config.yaml
train_examples: 72500
generator_norm: "batchnorm"
generator_activation: "silu"
generator_channel_attention: "se"
generator_upsampling: "pixel_shuffle"
discriminator_norm: "batchnorm"
discriminator_kernel_size: 3
discriminator_avg_pool_shortcut: false
init: "torch_default"
adamw_lr_other_params: 0.0003
epochs: 4.9
weight_decay: 0.01
Rows from block 9 of the discriminator of a small GAN, named by matrix and row number. Rows with one number belong to one channel. Each number is 128 + 24 x the weight over its row's rms, rounded and kept within 0 to 255. All counts start at 0. Numbers have three digits each.
After each channel's rows are labels from the 100 images, of 14976, where the channel reaches its highest value: "lies over" is the class under the peak. Only what is clearly more common there than usual is listed. The data: Sentinel-2 satellite tiles (TerraMesh). In brackets: how many of the 100, against the usual share in percent.
# convs0: first 3x3 conv, stride 2 (discriminator.blocks.9.convs.0.weight, 96x64x3x3, each kernel summed), inputs 0-63
# convs1: second 3x3 conv (discriminator.blocks.9.convs.1.weight, 96x96x3x3, transposed, each kernel summed), outputs 0-95

convs0.11:108102137095147132152116143117116090150139138111099131118177104114131132143133120102153207102094107137115144120089111138128120122127142139103093113155142134106151088101132082121162115079154103
convs1.11:136141108120133098139142125123129135126131159127121154076109156139115113155113158175125115132123100063125126105088149140120122139149151136120120134117202101128144139136085127105130141143109125120129133097159092130141101138121112123146118137125148060204145153113126160156110102125131112190
lies over: clouds (57 vs 2.7)

convs0.24:104144121130206112152151115136113135127120141094131116126124089107144166145082151180123168144091108124095097142134118136102132112127116140153138108183097104112091117154132100118117123121131154
convs1.24:117193155133111078115149107113110146113110181134150120085112075125105128146093138092111116130118110074124142103153158158120116188119133097155119125139158120114132159142114128150116126145104141128162129130122133124123180127154140128172164138062123169135132142118124125117122141154121125112
lies over: clouds (40 vs 2.7)

convs0.51:175122132144088189072109143116124096152104114145106117132105127125149114097123118106143155138131124162143127106077150136143123100132134126126118090103108123099110125151149188113170128137095149
convs1.51:079022097135110124131095097110130118121137102086155135184082100102144112123123148156164139141107169100101133154147104139106136102170148100132125111133124113148133137133113101134136125133087115143165120089136108118147107132115108147140138105141098151112132134145130139130121136129092125155
lies over: snow or ice (79 vs 14)

convs0.32:190168117171130106109119115117166122172110101126128097133127139130086116129125114112115138154086120114127156116123169131148105143141103170124120103149151106121175125121079087145115106128143164
convs1.32:092076130119109137118134132142116161144131130126120124158148139156129101081135075140153129117122132128115118165099134158133121133184099084165135151136077136133209127157134130104138134090079133143161120127148125102131131128117126115114115107127157144112126144121131071162137143156078144140
lies over: water (31 vs 10.9)

convs0.43:097112101189113151139116132128131142101101124176121153115138151124086128098140146131116100159102072127129173103096121132181129128113142141113133093117120108142116139120093128126153165166101102
convs1.43:108058133118102140131121113117128140135128117119119173150148154106125139157139179106130123135155151122119117103102120141130110078112133029131136140075106121122109113139130134112135132092102177124118111140135150115137124133144112157070132139143168130099131114161124139138122141088154154165
lies over: snow or ice (80 vs 14)

convs0.87:111113122111148127129116146127115065120129122111100125105134130148127173112139094169136114143083117114098112166142150129139137128111093119101132126117088123126123106113219119095115115120089095
convs1.87:165096115147119134141100107131117143109128174148116132114097104112143150129155129108091115151165128120115116194119120121123172123128158126140089173149129162145118146146060132092103134131115180138174143119082119144113107119127147116150131120137149091064131142148131130129129165160146116116
lies over: water (44 vs 10.9)

convs0.22:156146118128099168109125180122127131102141158105125130104124137105093109107170145113141085120131141141107111134121103115107130095130116135117141113115138094107154147115226111175154134117135124
convs1.22:172093156125151130132150122141127165139128108124147059107118166151143104090132116161168116147159092103117136067128125131143128144161123088102149114120179111122115122112107170052151115181149133106155109134127107119142140123111142091132119129093124138118131122129132137145127151126116100109
lies over: clouds (36 vs 2.7)

convs0.27:155125149202109160175103112115122136149124104126122130105092144106123134082142175132125088152131112119124090130133144127152120101130127109135133157111138176075131126095169122095117121125124105
convs1.27:155083144166117141137172133134142108131131154145128108099118162146137098087137103121135133140156125173124125178154130118134133130127120074121122119146104146120114109120153181079137121180150151104159115146094091117105152132127137091123148096050125152143129140146113107134127120151084125124
lies over: snow or ice (61 vs 14)

convs0.37:116122092138138111072168146119099106107163138141130060150114165109123120163101113146128117101120126167119143095117114127144124153094134131122140154133099166143111107132075114081142152133113138
convs1.37:117115131098157143130113122148138126126121133138144106073179160127119138165146117148120134116116141181132113133132121121123094128074145148125126118127128151131145139157142130181135146145110023114118149107101100125132119144112119138167106157138118074115116129124141096079119142119144113077
lies over: snow or ice (54 vs 14)

convs0.63:119133157133097116180169095120123118123167113121164122135135129107088138119181109139108109129156110165136065122129141166118145111132098116150126131112093114113143111133198115125097121126113150
convs1.63:207096132195107101127165156132130115125131114131153140130093154111135136078124098133092110122141102105116141126099130119136168158136137068131113163120123157133077127142122136114126113155157083130119117117116096141128141123112136136116130123068135167123111141135125145170090123131103119093
lies over: water (44 vs 10.9)

convs0.17:134109098161108125092124093124140108151118144153099121175105116122123114140127081095117127124112160080124122125134121211118132100135181117141112111132115107110161106165137103141125153096127146
convs1.17:102158112133116151129109097105133156137135160129137105110168160147138117164135169135141134114142167120129118155104115120115125098123102146098130145166084143140132118123149093196130152112108066123165118124135065137127115123094131147087123136165102132073137143126121146153129134154123136185
lies over: clouds (31 vs 2.7)

convs0.19:105122128104118122141106102112096122104109114111133100106118162104135138111141123160105098071210109110123098101125109095140107196092125112128117129116120105135118148090097121114114141127113110
convs1.19:125111127123138138141107147133134116131151077129166098125094148140133135160122119110133103102134197149140108083132120126138104121071133078094114120125092178122080141133122111101139141090110162121177129118147165134135128129137099159146136127155086108126125142125133124098082121084155132085
lies over: snow or ice (90 vs 14)

convs0.52:152106108134114137130134123107126143124158110189152061126129151111128090123113108147164107135078143124130132098139120109152130158132121100139156123131129167140110132103158135112149204146096113
convs1.52:159105131147120142128156136136126122134127163134146136111135255138127132141144103138147119112112133143115126158106112126120134101148124105132145148130078151125122124113142143156135097174120036121085124110124127143157132133122110154098116109135124098117119124138126092123130129121108152114
lies over: snow or ice (86 vs 14)

convs0.80:089113105103116123131146121185148112142163106159133080089105110104124131102135136130111201120180151116102103143120134169131122143159167119134110140118099117115099118131138094111156126127135140
convs1.80:099178142087127096112113093109130125107109128154133116137075129111125165157120141109134130151130147064146113112104118111103101117105137139091131145157150083118089141165076070101131175143115111146144115113148124151101121106135151126156117114153105153112136130117122179161114151118156119129
lies over: crops (37 vs 17.6)

convs0.89:132106111113117136125119093158115145119126158096092102129155126106184133125110119160117163112110114096111073177119089140101113133093134104120144153082089129140136129161185126112136136118118129
convs1.89:118174153116120127120138088091135115118135141122154095122056095166118136171107110122107117166159105100143131138112157138130120120085139176114119140163118117132084142131098120119106143143094056113108146142114085132115117120134136111138138155163119165134138137124134131146125134153193103118
lies over: water (54 vs 10.9)

convs0.71:122131101109118116129120148097137140109109121100132131145124117131180136077141098123150176117100142112129173099121130148094112157122116138156165121137086205119149107119083140144105134125134094
convs1.71:146179098146122140126117088145127155123133179124117138082124149135124112137129121157109152123093114110134123143094150144134104111100131211099127150122061159141184133116122079077142140149119111127086122119152179107115114130116126141119123128147113101152119123136133114079138140125124106130
lies over: snow or ice (59 vs 14)

convs0.84:125157121107142112117139133142085114104070152107133087153134163115115132089130190111157136149131113107120119091102107156147128089102160098105139133104120124116113102163118115144134110166170111
convs1.84:134139131120133151131108100113105182127134160139117094110077131127150107103139064077123139095158131145117126071119141142126176099149170117153137101127176106109065144153152146144128089106123123132109102134138123124133127133125117102087156132155158158119146121146147099121132132121148141169
lies over: snow or ice (51 vs 14)

convs0.20:082122122108126138110110135109131105119117126123140130187128118099120108164123141126084136140174151109129095109131094204160094149121145139116137161115113133103089121153121105104098132128120078
convs1.20:131115124122124152129112093106129157106132120140154125117050124129127157150113100123119154117132125113131119102122118117114122070089151141136123182162097102135071160138120128158129138111131042123141128155149110147125128121098111123094148148171100176097121127116153146134118123159152152129
lies over: water (56 vs 10.9); snow or ice (43 vs 14)

convs0.73:123114096097129177110113124120123099123100121141139094107099184143113111152145131111144084151163128125097137135072124114138159122119097109142116142125125132153132142102080099119151112160188105
convs1.73:106114120111121144130137136134112098142122112140136121157105127100126169085147071134133116116135148161124126086149130120139107146138149113097131148142178144128053136085125154132117076117156167114125154126134154113159118149116119127101077101164149129124133118105118098141112093064171140119
lies over: snow or ice (95 vs 14)