{
  "discriminator_depths": [3, 6, 3],
  "discriminator_stem": "single",
  "nesterov": true
}
Rows from block 5 of the discriminator, named by matrix and row number. Rows with one number belong to one channel. Each number is 500 + 50 x the weight over the matrix's rms, rounded and kept within 0 to 999. All counts start at 0. Numbers have three digits each.
# convs0: first 3x3 conv (discriminator.blocks.5.convs.0.weight, 64x64x3x3), inputs 48-55, a 3x3 kernel for each
# convs1: second 3x3 conv (discriminator.blocks.5.convs.1.weight, 64x64x3x3, transposed), outputs 48-55, a 3x3 kernel for each
convs0.0:524507489464423482526476523530545545532530523513521509517506461473464521483510467535568499534682465529736368608586584461507477528544438506430438511439449493473489442530466421500509521564566525555520459467561461491456
convs0.1:465511498561514491497512463513462535536473505537478486490535520494478459480521502495522570457447500454435487531487559434435529472451519528505560462538488459403503451504485475508464454470458466438499492426447545465464
convs0.2:482527517481502540481479452520480529468482437477473464544524555534625598520562577417436497493564561461441469440450454509446451473470463483538412527517451480500438452523459466440473452480464493535522487516474447514470
convs0.3:467454497502449548487509553492523483538520509541628512569533446532493412535486472539510444510503471464477479586491444510440536566510525543545583481533638462545556501455473517540578461529509451452478476556502475571567
convs0.4:487515521491473469555489531477466490489533459473464503569528559464452485502483528494557454498391451448488493492483417458439440378481426485529469484487447473452503441475508465464530489510527502516433566539484530492407
convs0.5:441447544435478513447513564473416459473519532561562585437387441403427465470464436529527465464430396465463466568558463532535469497434439493474552429512528565533632462497521444519539532584565519483483509440484516493436
convs0.6:420510527463533548471482497413516538534551619474490558465453473507566556510578558657689523638657559583713648509415343469438421405400470483450519530477511573453436416356483451460425348264325494481427466502492471516506
convs0.7:461439451478462478512491501536510497592500454580502431483477459497466484502490464513474461462473493551476512539505529486482521452439464417525436499489483481524476474505454472460455457450417496526532456494561494510529
convs0.8:507415444473432459428434439495494457484463468422477433488419463509466470402454432503524508576523534550509483500450509537497510522438502499477499483474459487416353454482489441457457511399507473472497503509514556490540
convs0.9:570584480518612504535535457617610567529495440566519488494439439476515431464455428464523539529475529526514558481458481468423488494499493519537453624547454588550409468491486499488547482479440462494600508570598501492556
convs0.10:493530481493535513564544561472477520510537523488469507484425487495487540516547568451451550532523642483491524463462440509555518465524532452476477489496532473486548535544511498550527528544553428590428635715482506615465
convs0.11:557568596460534577471518546541501537487484458518446448505494474475465453484524497472509469525548521446530506453512422464482413390475410485489484493458450509470461434584499466580523504588535418516485514489493448458405
convs0.12:516484456476476459511472488584548507538591524525514500469529504477498496454430475497494432505459432496464437442491508506545497523533472521479534506460506472475524514517489477483489430478479496503424444493482518510485
convs0.13:474468519470458456391444418577527573551543589556516531470469465487496475450512492489525509492471464520490492609535523447472419529529524531449559566540549541503490525529519492498603475490488530461544500469491507458448
convs0.14:556553579517515576461499523517552544493568540499571526507486463492422415456432449462467519461416465494413443520539567526464453434395443468567508478584548530594555474540464588495546572521549487478526397410469396337344
convs0.15:435418509461453499514516541445447502455445439432433468470458509528562592547601601450487485367461389488450417491563524419407383477414405464467414485495462516532501585558436532489433545497428590527596430449482446401477
convs0.16:492483534457481541462501550505504470474424471474478546468492490481411472498462444459473470508532498524524473506431471465444427500484517462483516467489470412438455448424528521516491518462464501508514461470418535483445
convs0.17:446474439490547511427473489538587502520541485516506498501490497539530513431466474433540519510444461473509493465432446471451497425462472463474522436547503467423474562539512491510447493520476499443435527560485509501508
convs0.18:505566541467491521486524527503470496494508453533525501506458497476470477502463520519520458483492462478526468482478470526526533460512492504497531504448535539536530443474506526468535478468469495475493526529504533532519
convs0.19:522568499477527471419493498452427414464485469430462464464510496443445471488510519565520451553501509520475470480507484502550434538517424415502471399418444524449478596556428548427452476460391597635438548377335498430415
convs0.20:513557502514528499520544505488525521522555566529561546564560536547582576584606539517461451482466452454469509523476423526532434393440421383369410441368429516455535474510456511476489457497563385426399465438512404356366
convs0.21:517506502559525486556438466479483480487504481485513478530552488535528464544559534448514559488470492461439476438408466392399415419439434456426381460481434461448410448477485422423463419397418464505439517521464435516471
convs0.22:601565514534528507512514516526482376509496405564499401489487427498495413516575425460433454498476496516450479476503538506482601453444514484477406466447309540472396509469455510510510474443419455497486529457516411449481
convs0.23:457513559477467533512491541554513613544520566507504581473497468522485494518463523506503432451518484571510476451388432479499488598592557492512518541573517469496517476470469521462449531491478488561449541601480526655516
convs0.24:536533546577590537488525472519587506502513571439491451507537537539500492451476485528494446554482431489472440461446478529533501513451532474470502492507494367459481505503446592526514515483525477448456480456466466468452
convs0.25:521476504543495494537501536505558528475473510488564509511503479470506469498520498486513460505482566521524544452454491416510477474488554499499497490566535474497507538496517537573479504508470582526511517508505617534594
convs0.26:557517429456445362422355348544546499515492425471478410618581565642598555541469471465600539533578598429561511392418449390392419558514508508397468558482518476442496512427466505509461563493509445457468475440499503484545
convs0.27:498505514412464493457457458475423481511495466525487480519505575509482529513558545504484544428490529374522544402387418464492497477549581476460449525472484543525489541452532422498387502420466451423473369496510447510552
convs0.28:575495524532512404501518495502486454515484423511555472539550455510497372503509394562512501617589511525570505388451517486476512471506428538513414506527432534518401464474470425475535459492540436406478462370428478436532
convs0.29:465490474491477463498469449480490452504470524509534495521550467523483427468470464614585481545538412492438481487489500504488481385434453473432471501491480523531511487529471454515504408513555553589480565587457530604493
convs0.30:511491488547527437560566453466418473555546544493490441474493484489493519444446498420484495356449473493548558494497531453498465444435477509506444495587542551563592533545522516518476450451467551518553493440525534537549
convs0.31:539496477520497398480496416523450419487435466486455437532498413509542426495515447528580473560529464532484442491452475490495439460491473520482435560422462468428395548627510518620489513566538497516404452496431522492407
convs0.32:482496487470497502489505470555542533567472482412452342498503474544524547543500482567442512521384475539470494555536579556599539496501547522557514489563594465443429477469458486469461516515462463424444474453460490438507
convs0.33:467492530461460477510484494467461455477477458464449444511483398516463417586542429480559333535550404565635530475475471445465457499531490506456453441507491473507510555601554533555478541540556483442512490521479583565600
convs0.34:524513484551495516518542501520483522491489509488523511478485533454463501499464492494478495463499455505457430530512536478510520544484504531529490543514528490522514475515577496563537489469508492479514482479494474495468
convs0.35:563504527579621533487490469666645616596596564529510496491514446561538463470508432486528526477521500527546459470485481446516535448497505595549588578563632464447602510534479519528487499506516451550485462525497413561474
convs0.36:552519575505509547548520583499512497499507495522493542463438522505486534429428468589581513591539475545564478487501496528596615540593608483521534470485468461473495473496623377531551469458493468553571435481529357469501
convs0.37:491535502501500469487532524497530483498549484506560528481426394519507462487484434569496518484483605515478538491441504534454542547451562472479508503510533501464502582498558569490458513408475496472485549474522533475515
convs0.38:499475525463512474501451509534536539510450530473539477480480459504485492452471481459494520528534502475549498512510490489461473493516511480465481414497417448464472475472449524436412474481482517485480529528480517507522
convs0.39:514508511546454493526467481477530527463440496454499516510511444554436443575504523387437525484524545407446472415440527509481561519510538522534582578531548552456522547492453538480461504488521482386469392372448441451435
convs0.40:560550537597554596573533577452430511441472484494514556480482532505562524517518561486525466418409367475505506465442464449443432545572499407398416449403432494462470478485466549443450481594519579501449548462413593536551
convs0.41:523555557555528532490546459489515443489489381486440434494531552518543587525515491481567570560628636481524627490495513461459549568595579650643510590612480558503509365480537365437462501494451417542644456563602529456604
convs0.42:540470459487526546506554579454460428452458497452512488418411397478471425454414402379427485387347469460441445382461482550530601544603565478617515504602568594581580456457455505532475588601597500401430501522551519557608
convs0.43:554555555562484506542496525444402445459490486527463535463522497469435486426425397493492558468481475413428486422506491463432475508463510368405496380416517401424482473494506508426485548454508507482634471446560611482559
convs0.44:427459514508477578457491580400498469535478468479483461489490496445504481436418442505388422436394384523439491561466434538518482506479476556567559615578662627614542533474447525494544620675541492464497463463454529494460
convs0.45:489429513462451469452512512455479506518427515509420447493507438497503478537481490479510508439504444470510518448500494529552455514503475451510467443504497497499534520576494550529526497501436516569548495507516508555537
convs0.46:443519551481506562501463468532481580525561470583501554454506534520505570480559567525508468488504569489512501521427475498483520581444531516442493448488516536393557537525533453541517502559481515497587484488608541428679
convs0.47:616525523595491584473421471542522601452497510409445490445474517407404465432366414491372417527370414471466422443444568446495548505468477563546565589621632490530509529511528561525496467484489481437508410469504418453477
convs0.48:437453435489489529491479506516514509463460493498476477469475462490490529446482530546466565579546606587655526450468506482541433480502442486449451457411456499385425552594582480594560558648567486473494592515534479435458
convs0.49:468455429493491472441462448496418416565509444543476479505542413498555460516594505512484453478402482541521420532490544470486480502516436600533366623568493636581491467439552452520520426458502570520563494489490572486468
convs0.50:434490491443450479455470497492536522399440485487450497520492542530507516465480439448359480479497478507474433454513503444514554355413438447515553414461457513477537429479463405500526481520541544446566467491471511463542
convs0.51:492501541504474475480494476464531506457490523474516532477488474482475467462525478476504450481471513456488489516452472462478482551489489522449496496529504510501546469479525442470477544530473544502528484474512478496475
convs0.52:489460486519481506501499519487508555500508547468479502462476455528466485486524491443502504492466502494512531505515474477558458497550477477496490461505479471469517486492491510456477519456502577524524511517518572606570
convs0.53:498519562404499505435449487528465474445474517430375491463453503397433488458456486481529547506464503526490436503517498510523508488515485521523517492461479444365396508510561468455470478448406457459490504425531528479498
convs0.54:481528483475470501471445497534574561556554594572599575552543500531553491439481487517515506462453449490426530502499600420478503451456485380437505471560566450543529486432483452478524581485549559554585443476550449479555
convs0.55:568488476613472468505542484588486436553499476541502488528494487478480464487422471506442458446523503491399637492483505432586479515545531547485396626501471529546419545504554523521627505516584489500541429539461477511480
convs0.56:496513474454523502476532561579531501483535473499563578481517489481466467448499484517475479516513493496464455477468446502519509503536451592552594573485556561487566446545565499477605497497541432462467488448561450447443
convs0.57:513474493481531534477467484468503473488468429498476481451514482499481453437457478433446490450489462432478510568518461481430507520495520484483442465509441417482481573458502587519534427455526533471493485489458488489495
convs0.58:488541461472454454514530517470451431479520497526491454481466492484484448476473514478469485598654559625599661550445450563564462540483499488447407471493434455490537522530557491473529520546471577567533529471495471515493
convs0.59:504479530503441472563502513524526514502538521533527553529481544532523544570497532416562509457479542443455403506574532539527498477436485528507481486495526522472471478465514450394489500468554530498506520519628438445506
convs0.60:566526537556528497537534523524487468480447446465506476460445515438445483424444464468516526499500541517452521513461561511516489527484495480505419455501463477503438561500474507456484514472512501534460472535447479526393
convs0.61:483545517452490466462498485495491546496481489456456499495486496488480538489512532536508508531482495483486491487563499461570532526480511518447517564474491505497544546482529440503484529465573524463468507534573449465455
convs0.62:463483460476488417465506456548506528522575498518534565546485497533507504507538560479448416479426434462448465510468459490516599534479514460478506470454554482531573433530439484604506520500449473499453491506483518518517
convs0.63:483480477491495484526499525511543518530499550507566555556511478555509512567563598472408496465479465487458493546540525573548493542487556562570525455468524520502598526431476477386403521495459544577543521465522442467430
convs1.0:512534478488488473544492491519532545438479442583581482505458468505429497541460554590557667597586664571579494449504419447551476490473454578593606594577629555492473580569619476461456470486512542461504434520468428428419
convs1.1:465450402519469487472468477469532524517523482466493483429396448525485497419451443557541429537539517510508474497496481496494467505497502525467515515459415503450467459496504440483519467446468483544484485539500477546515
convs1.2:477498483492517470473438438476452480448537505420356397503539580584546577575553659515478469456438406477498477456504481500561501534499479579564539495514486601582494479509482490499463488533484513468486545482447518445476
convs1.3:577486481508444430566428479457524474469562447467518476457572566393521553361442443506479537507504482547505448518469440536461453510532492398487439434461483398534473469503483426482497465476496466533473516558569466461504
convs1.4:513569526540540534530543525578530450553532479500421513336458398490492532522576498497548574446524499431454486487527477470493457415475411517575573519608539430483535548497520464507492544533565459456527571488529524543502
convs1.5:567526543558525509526496467515535621490466584517539615501502425424394417426402384471412472516493439481473456455555499480508511496580513451447559449473458517477528425494460526543529496513530472475461494459477516527525
convs1.6:511468466501490490547522507506492533347325446422425485445475494582568630550612571542576601611671706492602657506497529470465497485497511447493534526542583470552532505486550465498492533507552523515559495502553543498497
convs1.7:505506540482402431422410434561516491419477259578503440491444490520452414558505457457444446589545583543553529449500515496486525413497514438395442534376459546452400451473488424487449526491551449555420494543401453524425
convs1.8:471504504526503526480487508481501374499546477450475359534481418496410399495457430519496547479503545544556641473480556534514496468485497433555461441462500386495469468484515415526515473491577532516460496530452531521474
convs1.9:526532528477486490586557521532550432472515390445486392487435397506423405445428346542502427550528464535505456465445467451491477492518489571523362634512370588471473504510517505493546512486485438500451416459472399528522
convs1.10:533529566521441496553475545543579550435508438581569540448518523457519502384414485549628619489569589561591579395435350442530460499538453559582440605619442535573454573470523513452415501446457440613531427663627417567558
convs1.11:521491523544479513524452518585534602473522501515478529544519511656614566573588553500476500485443501472423440514504473548549499508558529511556501503538533489528487480466499494570479459456480502505439456470415517493458
convs1.12:493444507494456453534480471466503363517443349405416284527463555463425484485483548480494449467422427514474480510570510527530510442471487431502469476513473440377448458479454556570522479558540482556517526650563507561504
convs1.13:449420447487472465521533457489496494394428485385355426489540520565539587541484522498451477444462480491495541554532510518487501504449493363481548464485657476544667499480458510501484488518494458483435468481461408455513
convs1.14:485499380473407383469430348556516536530508554591545578488439470485435480540499427518561460519473459494426433489423490514419429591462501449413446454411430439508458506507459420442453438497502511449521441446472549543564
convs1.15:545561541507498495530505550571564476434443420587613499606590618517481556533518609429409482462444506445471430529503570509547526464487466580625522630637564585531556523529565494489525480471524535485465506429420463460394
convs1.16:575533516534507494422430459489531510527491438505469399437451418388394392451478497480408519505479507555542610532519547531584558502537489456544608531597591491528569534517433441456492442574501465494481576529445495476422
convs1.17:599483466499487528492453407426468523546529559404468490415375457383460525420368509511458458547520518521468520461495483477477451517522520499473477518496466559491546470442488458452482368395414383500550368517525459540561
convs1.18:559494567538521560557490591557563546550534519477465495581587468548560497497551546511521510514547501523494481495568519469530477426540492550497618537437477461455497500515579472465528417429479497539547519496487530532519
convs1.19:509432407534405409559402390468499467498522502572603515455438436522450493468422437444454512433456452443459498512501547517510588509532573546537528543544549528521498531528508521538537549554540512489476531499448568528507
convs1.20:521545452543429451523521459464507523353359370389454432483533470542578560593649688422454416463482475385408431495471528490497524476506508596660626578642653576644644507469495482508479497522468537496472532503462479466503
convs1.21:468490537513467587484491609578552520535520507554499531513588591579575618641658613481498494496478451471506458514490445533562556524530495580647558498520414538557483536470540511515545479448459507549539476544599446413496
convs1.22:516496465529457469521473509521498392452464283561572427441482523462479512490477470484465460508419447486444458490479505519479494455490490573584507601554522532564488495506487429455464474496498551474545470482473492492527
convs1.23:489469480489484502536500547519582620401493451495539615470482450583557552544601559485515497468473529494497491442482382412493452451584474416565542394522471437547485450513473490507453465471529435544465567591531476449439
convs1.24:507574525525534484540471457476471484533523544346396404469461483454371441461444432516450554495478506486437493501444497516474544452480491498489489494523534426478552480523520532479512440426445493448496520474502513533539
convs1.25:485469525553512517504505537491545526569542564451481462533495530491495479534451589545552485520555448510541535367465470367420441376511526558479514470472395457441478573479528497435456491505503451501451450456381460467398
convs1.26:507527479562527463536456461431455475465502479285363343520532489536567527462550524533532559487520482550562634526471524472524516492535524508513517546549551597565609516500463491472468525505552488452443528510474468464466
convs1.27:475427471501500496524430494596568580533566532509500497595483479548564477553531575421432460438486502402402411514499419481477474485485454435404468510453512528537520553472509483464444556493549498429460506447479496491439
convs1.28:513533537421483498493513550483463379525449357495450372401461509399473496413484475530471519440439393450471497528543548504455581481536577564544530547506463501501441519455558493510518521449456512499577524494544571503538
convs1.29:559497534529501503510439527482478501554502488470431465486455502468431538482508540633656695616563682629614634508433483494424447446501469477539497561498448517540484482493545520514552568526554530523508538571571557579551
convs1.30:499534506499516542558532541578567588402436474509534540530473421550426457500529443513523547495515521426429463506563605469537502430512433485427483590431451497408385487469430504475489489465426446511539442530504460482466
convs1.31:443454475543521478580552537565596504499541415464497327431476490386442459362372373568563534506510514524526563515477433510515521529497537604607511657593555593555501461525548474508609482464541467526536450519583453497549
convs1.32:475475549527511510513485472499541494544536511435441371513505564464514533410491450420499441472491476444508415492547641440543607437481575502536484519486500471410507479508481490535519424521498450382459439394443499399482
convs1.33:541470448496471399549477447581608447524507326520547388435454479480470510400390422553551635505569617510512633479525501472563526459508508495525460525516484526559479445470427517552532490523482437474479460473457493459471
convs1.34:581486604490439534472457592583486582556575550574499599466427439458434442519523486530599620479475554452522572538481458527462525480480475529504536516529604494635576547458527508516480485439457472509469491510499458501538
convs1.35:465527447553508459507441408381361435374337346190144224396455484430452432395439397451420458491426489476442420521441472446502498524485564373410422399411402491393434478488461529535508585548513491583556488512503536615578
convs1.36:488480458522454474511450516495570497536547445445509382483470463541427440456411424481512544492525519482444532472510544486515468429485435409537566390510478432488480453523495513516511458556495379444485388567514476580557
convs1.37:508544478510508407563500469500499473447451482465484466523471499420420378375419422417485506460458540484453572485448501501495515558507505546554572509523488543527461422444419418496453403485373507501498562539566526508546
convs1.38:514495514449465434441424391461537478498513523487548504515494532551546500497498503448455442452455474491487514485475496482505484472472471482495475512548519521503517433420472527465488528416471488545536480510527475487500
convs1.39:502551540521532499513549511493517535450485501479471472528515480515503477530570604502548544510579491475534536475494465476536505497508469545580482591609513570612550520473463451490499510493517488448409490446426451429409
convs1.40:563510585529573561537539537522503482534535493514515446510473512520526506562530547376472493499448486485455409483541546477510581561564524571527500655611629618570571549455495474505494521459468482507405493501372467495340
convs1.41:551444502486445546540447549553541475478510404426413353622528489704631528705593570634615530638647576632654644439410395472432420488437392586578470534434356498406339520484514530514503504539497455506446512532489447518493
convs1.42:527492481522497486548488531584570545487532489565522577515469507441381403451421368412427434455424449475462411510469505527512563512505463432427363473391343535525416624587551519488434520447487391484476479483509416540453
convs1.43:552478499504475536499494501553522600575455579557515601372419428381385405423434463484454442511531430531560504517528530485509597477501550551630625502590584531521518477496460461494502475517515518520512477531484459462468
convs1.44:555474493534506565573462519569545516525506441493533436561484506516429412488446356519497458486506484451441462557503533529535557489492509421393330424325385458384391519510535463454504468455482445456434442454498479487448
convs1.45:505469424458456440531440444546558457529525447534550519562543514508469450503512556515598527536634553519679572512484502473409506500493538438482492474540472470495495518540519515540494524517511519591611471469530422434494
convs1.46:487484470522501487476469388456509446445468470382470482599572423501492486480498472487500465479464455538550495478514440538486517512497497504499551539602555550483545473504494424447439520507505381511430400510477472616498
convs1.47:538475586506473557511456489496510485513553479452480448509411420548490428587511513464426493525479480508473468519532569483501513524566551385494401413436405442467465464463542494506540470509541506491448442468450451496432
convs1.48:478485494466494476476459498530533530528471494500424482499516498550566503520509546566550629505536565520563578476516462478498502532532511505459512468518522468464502516547499489537478482454381497484489522484478507464470
convs1.49:530485453487464418517496402503561345380419286490522320508546467500550461510515585493455455485466487482428447486476478527541481499478517409354404502463452527442440504519490451489469497507510427417459471462479481468504
convs1.50:561527512499537508527566557579523583582497535500512537438538527432438537494511514443505640455467555528527546533493537512540545487516495503579475480546498454491496477546469495524425404495439522507456465440490462507459
convs1.51:544468563463457469464360506569542587595531584503506541467486526411465437474508504533414437496511409499422438525542569517479549505531527494528593454472496489588565486501531470499577489539543429460465468515509466408374
convs1.52:487509530472444437460447481484528489482526577498549613409473407529483539521492534527469579527506533499447475400457474424508547437491479573566523548623517563560577502500484545560516497529544532533550404486486418434474
convs1.53:509515573515497544578488529451461559401435482464406554500475506493436424592478485475469455477514502469500477510495524514539516515500508533565634457562563377408494546480489514459439546478536546548552542536493543498477
convs1.54:533500511447475492491499521516567420476527446499508496513538444531502444616500533481462390552536496484446490433481476505484468479457481355466466332449526312416476524567498471516469456480475519502391503459433488493449
convs1.55:496513549481464497496454467421480537456498477544555496491443407534474416525465480356499475460458516438481508467503509483490472532497565470413490555460483529525418471503432503433495506505483537462514475489474525514517
convs1.56:551533436515528431486461367482545550451458574515501576495464435493452348606505380569556564569504567612577595535509535479473486463502483410456588326354557225329504465509481484560545497549505506471487445444424486507532
convs1.57:506474525477538459463469488535472516512478472542449459419435498428478468523498529566562487538506514542560578479501560505486545536470518444486456531499536521518542476466517528466575551453529469496475436489425474451384
convs1.58:464564492499529491482564449480464625481519537500484573506539474511552453594570517649621601623556533602585617533507583503517661461542590513464560581578579529569619513585487495548424481468451505510528470530460471487417
convs1.59:554477506528501529516469523500529617511471543609548641584558592484463533523541537489479414418543508502508553542571510439445457507533465486515492521476534482502491570465631417380386600523547399412414538531654487593647
convs1.60:493533561436501467475609524579597526573544518521548517571567592584451518550471505495532558484472531534512584514541490484508443485510482555568539675571543562509476477534488440503556458482499508527474443493501404474532
convs1.61:405472491462395539436404417639611632489588578544490580537457476469477531469457507424434504454541555503471514519510541525514505544510567409497520506504582461484544462456482471520539485506545551503551390464504523551545
convs1.62:495469454444475437504444504582558592465398436546492510509490499543526568506534583532490516479469470485473473540540468517548490504513529502469499397452510426432484528495512501490515491515543570538550547535509560469518
convs1.63:526491431533474440475498516493529622495462531479491570560508560545449525557478448479478483506480449440469431496486516487457486465479546461457525484476528577532635462468557485525512479468460512516474457440445425454412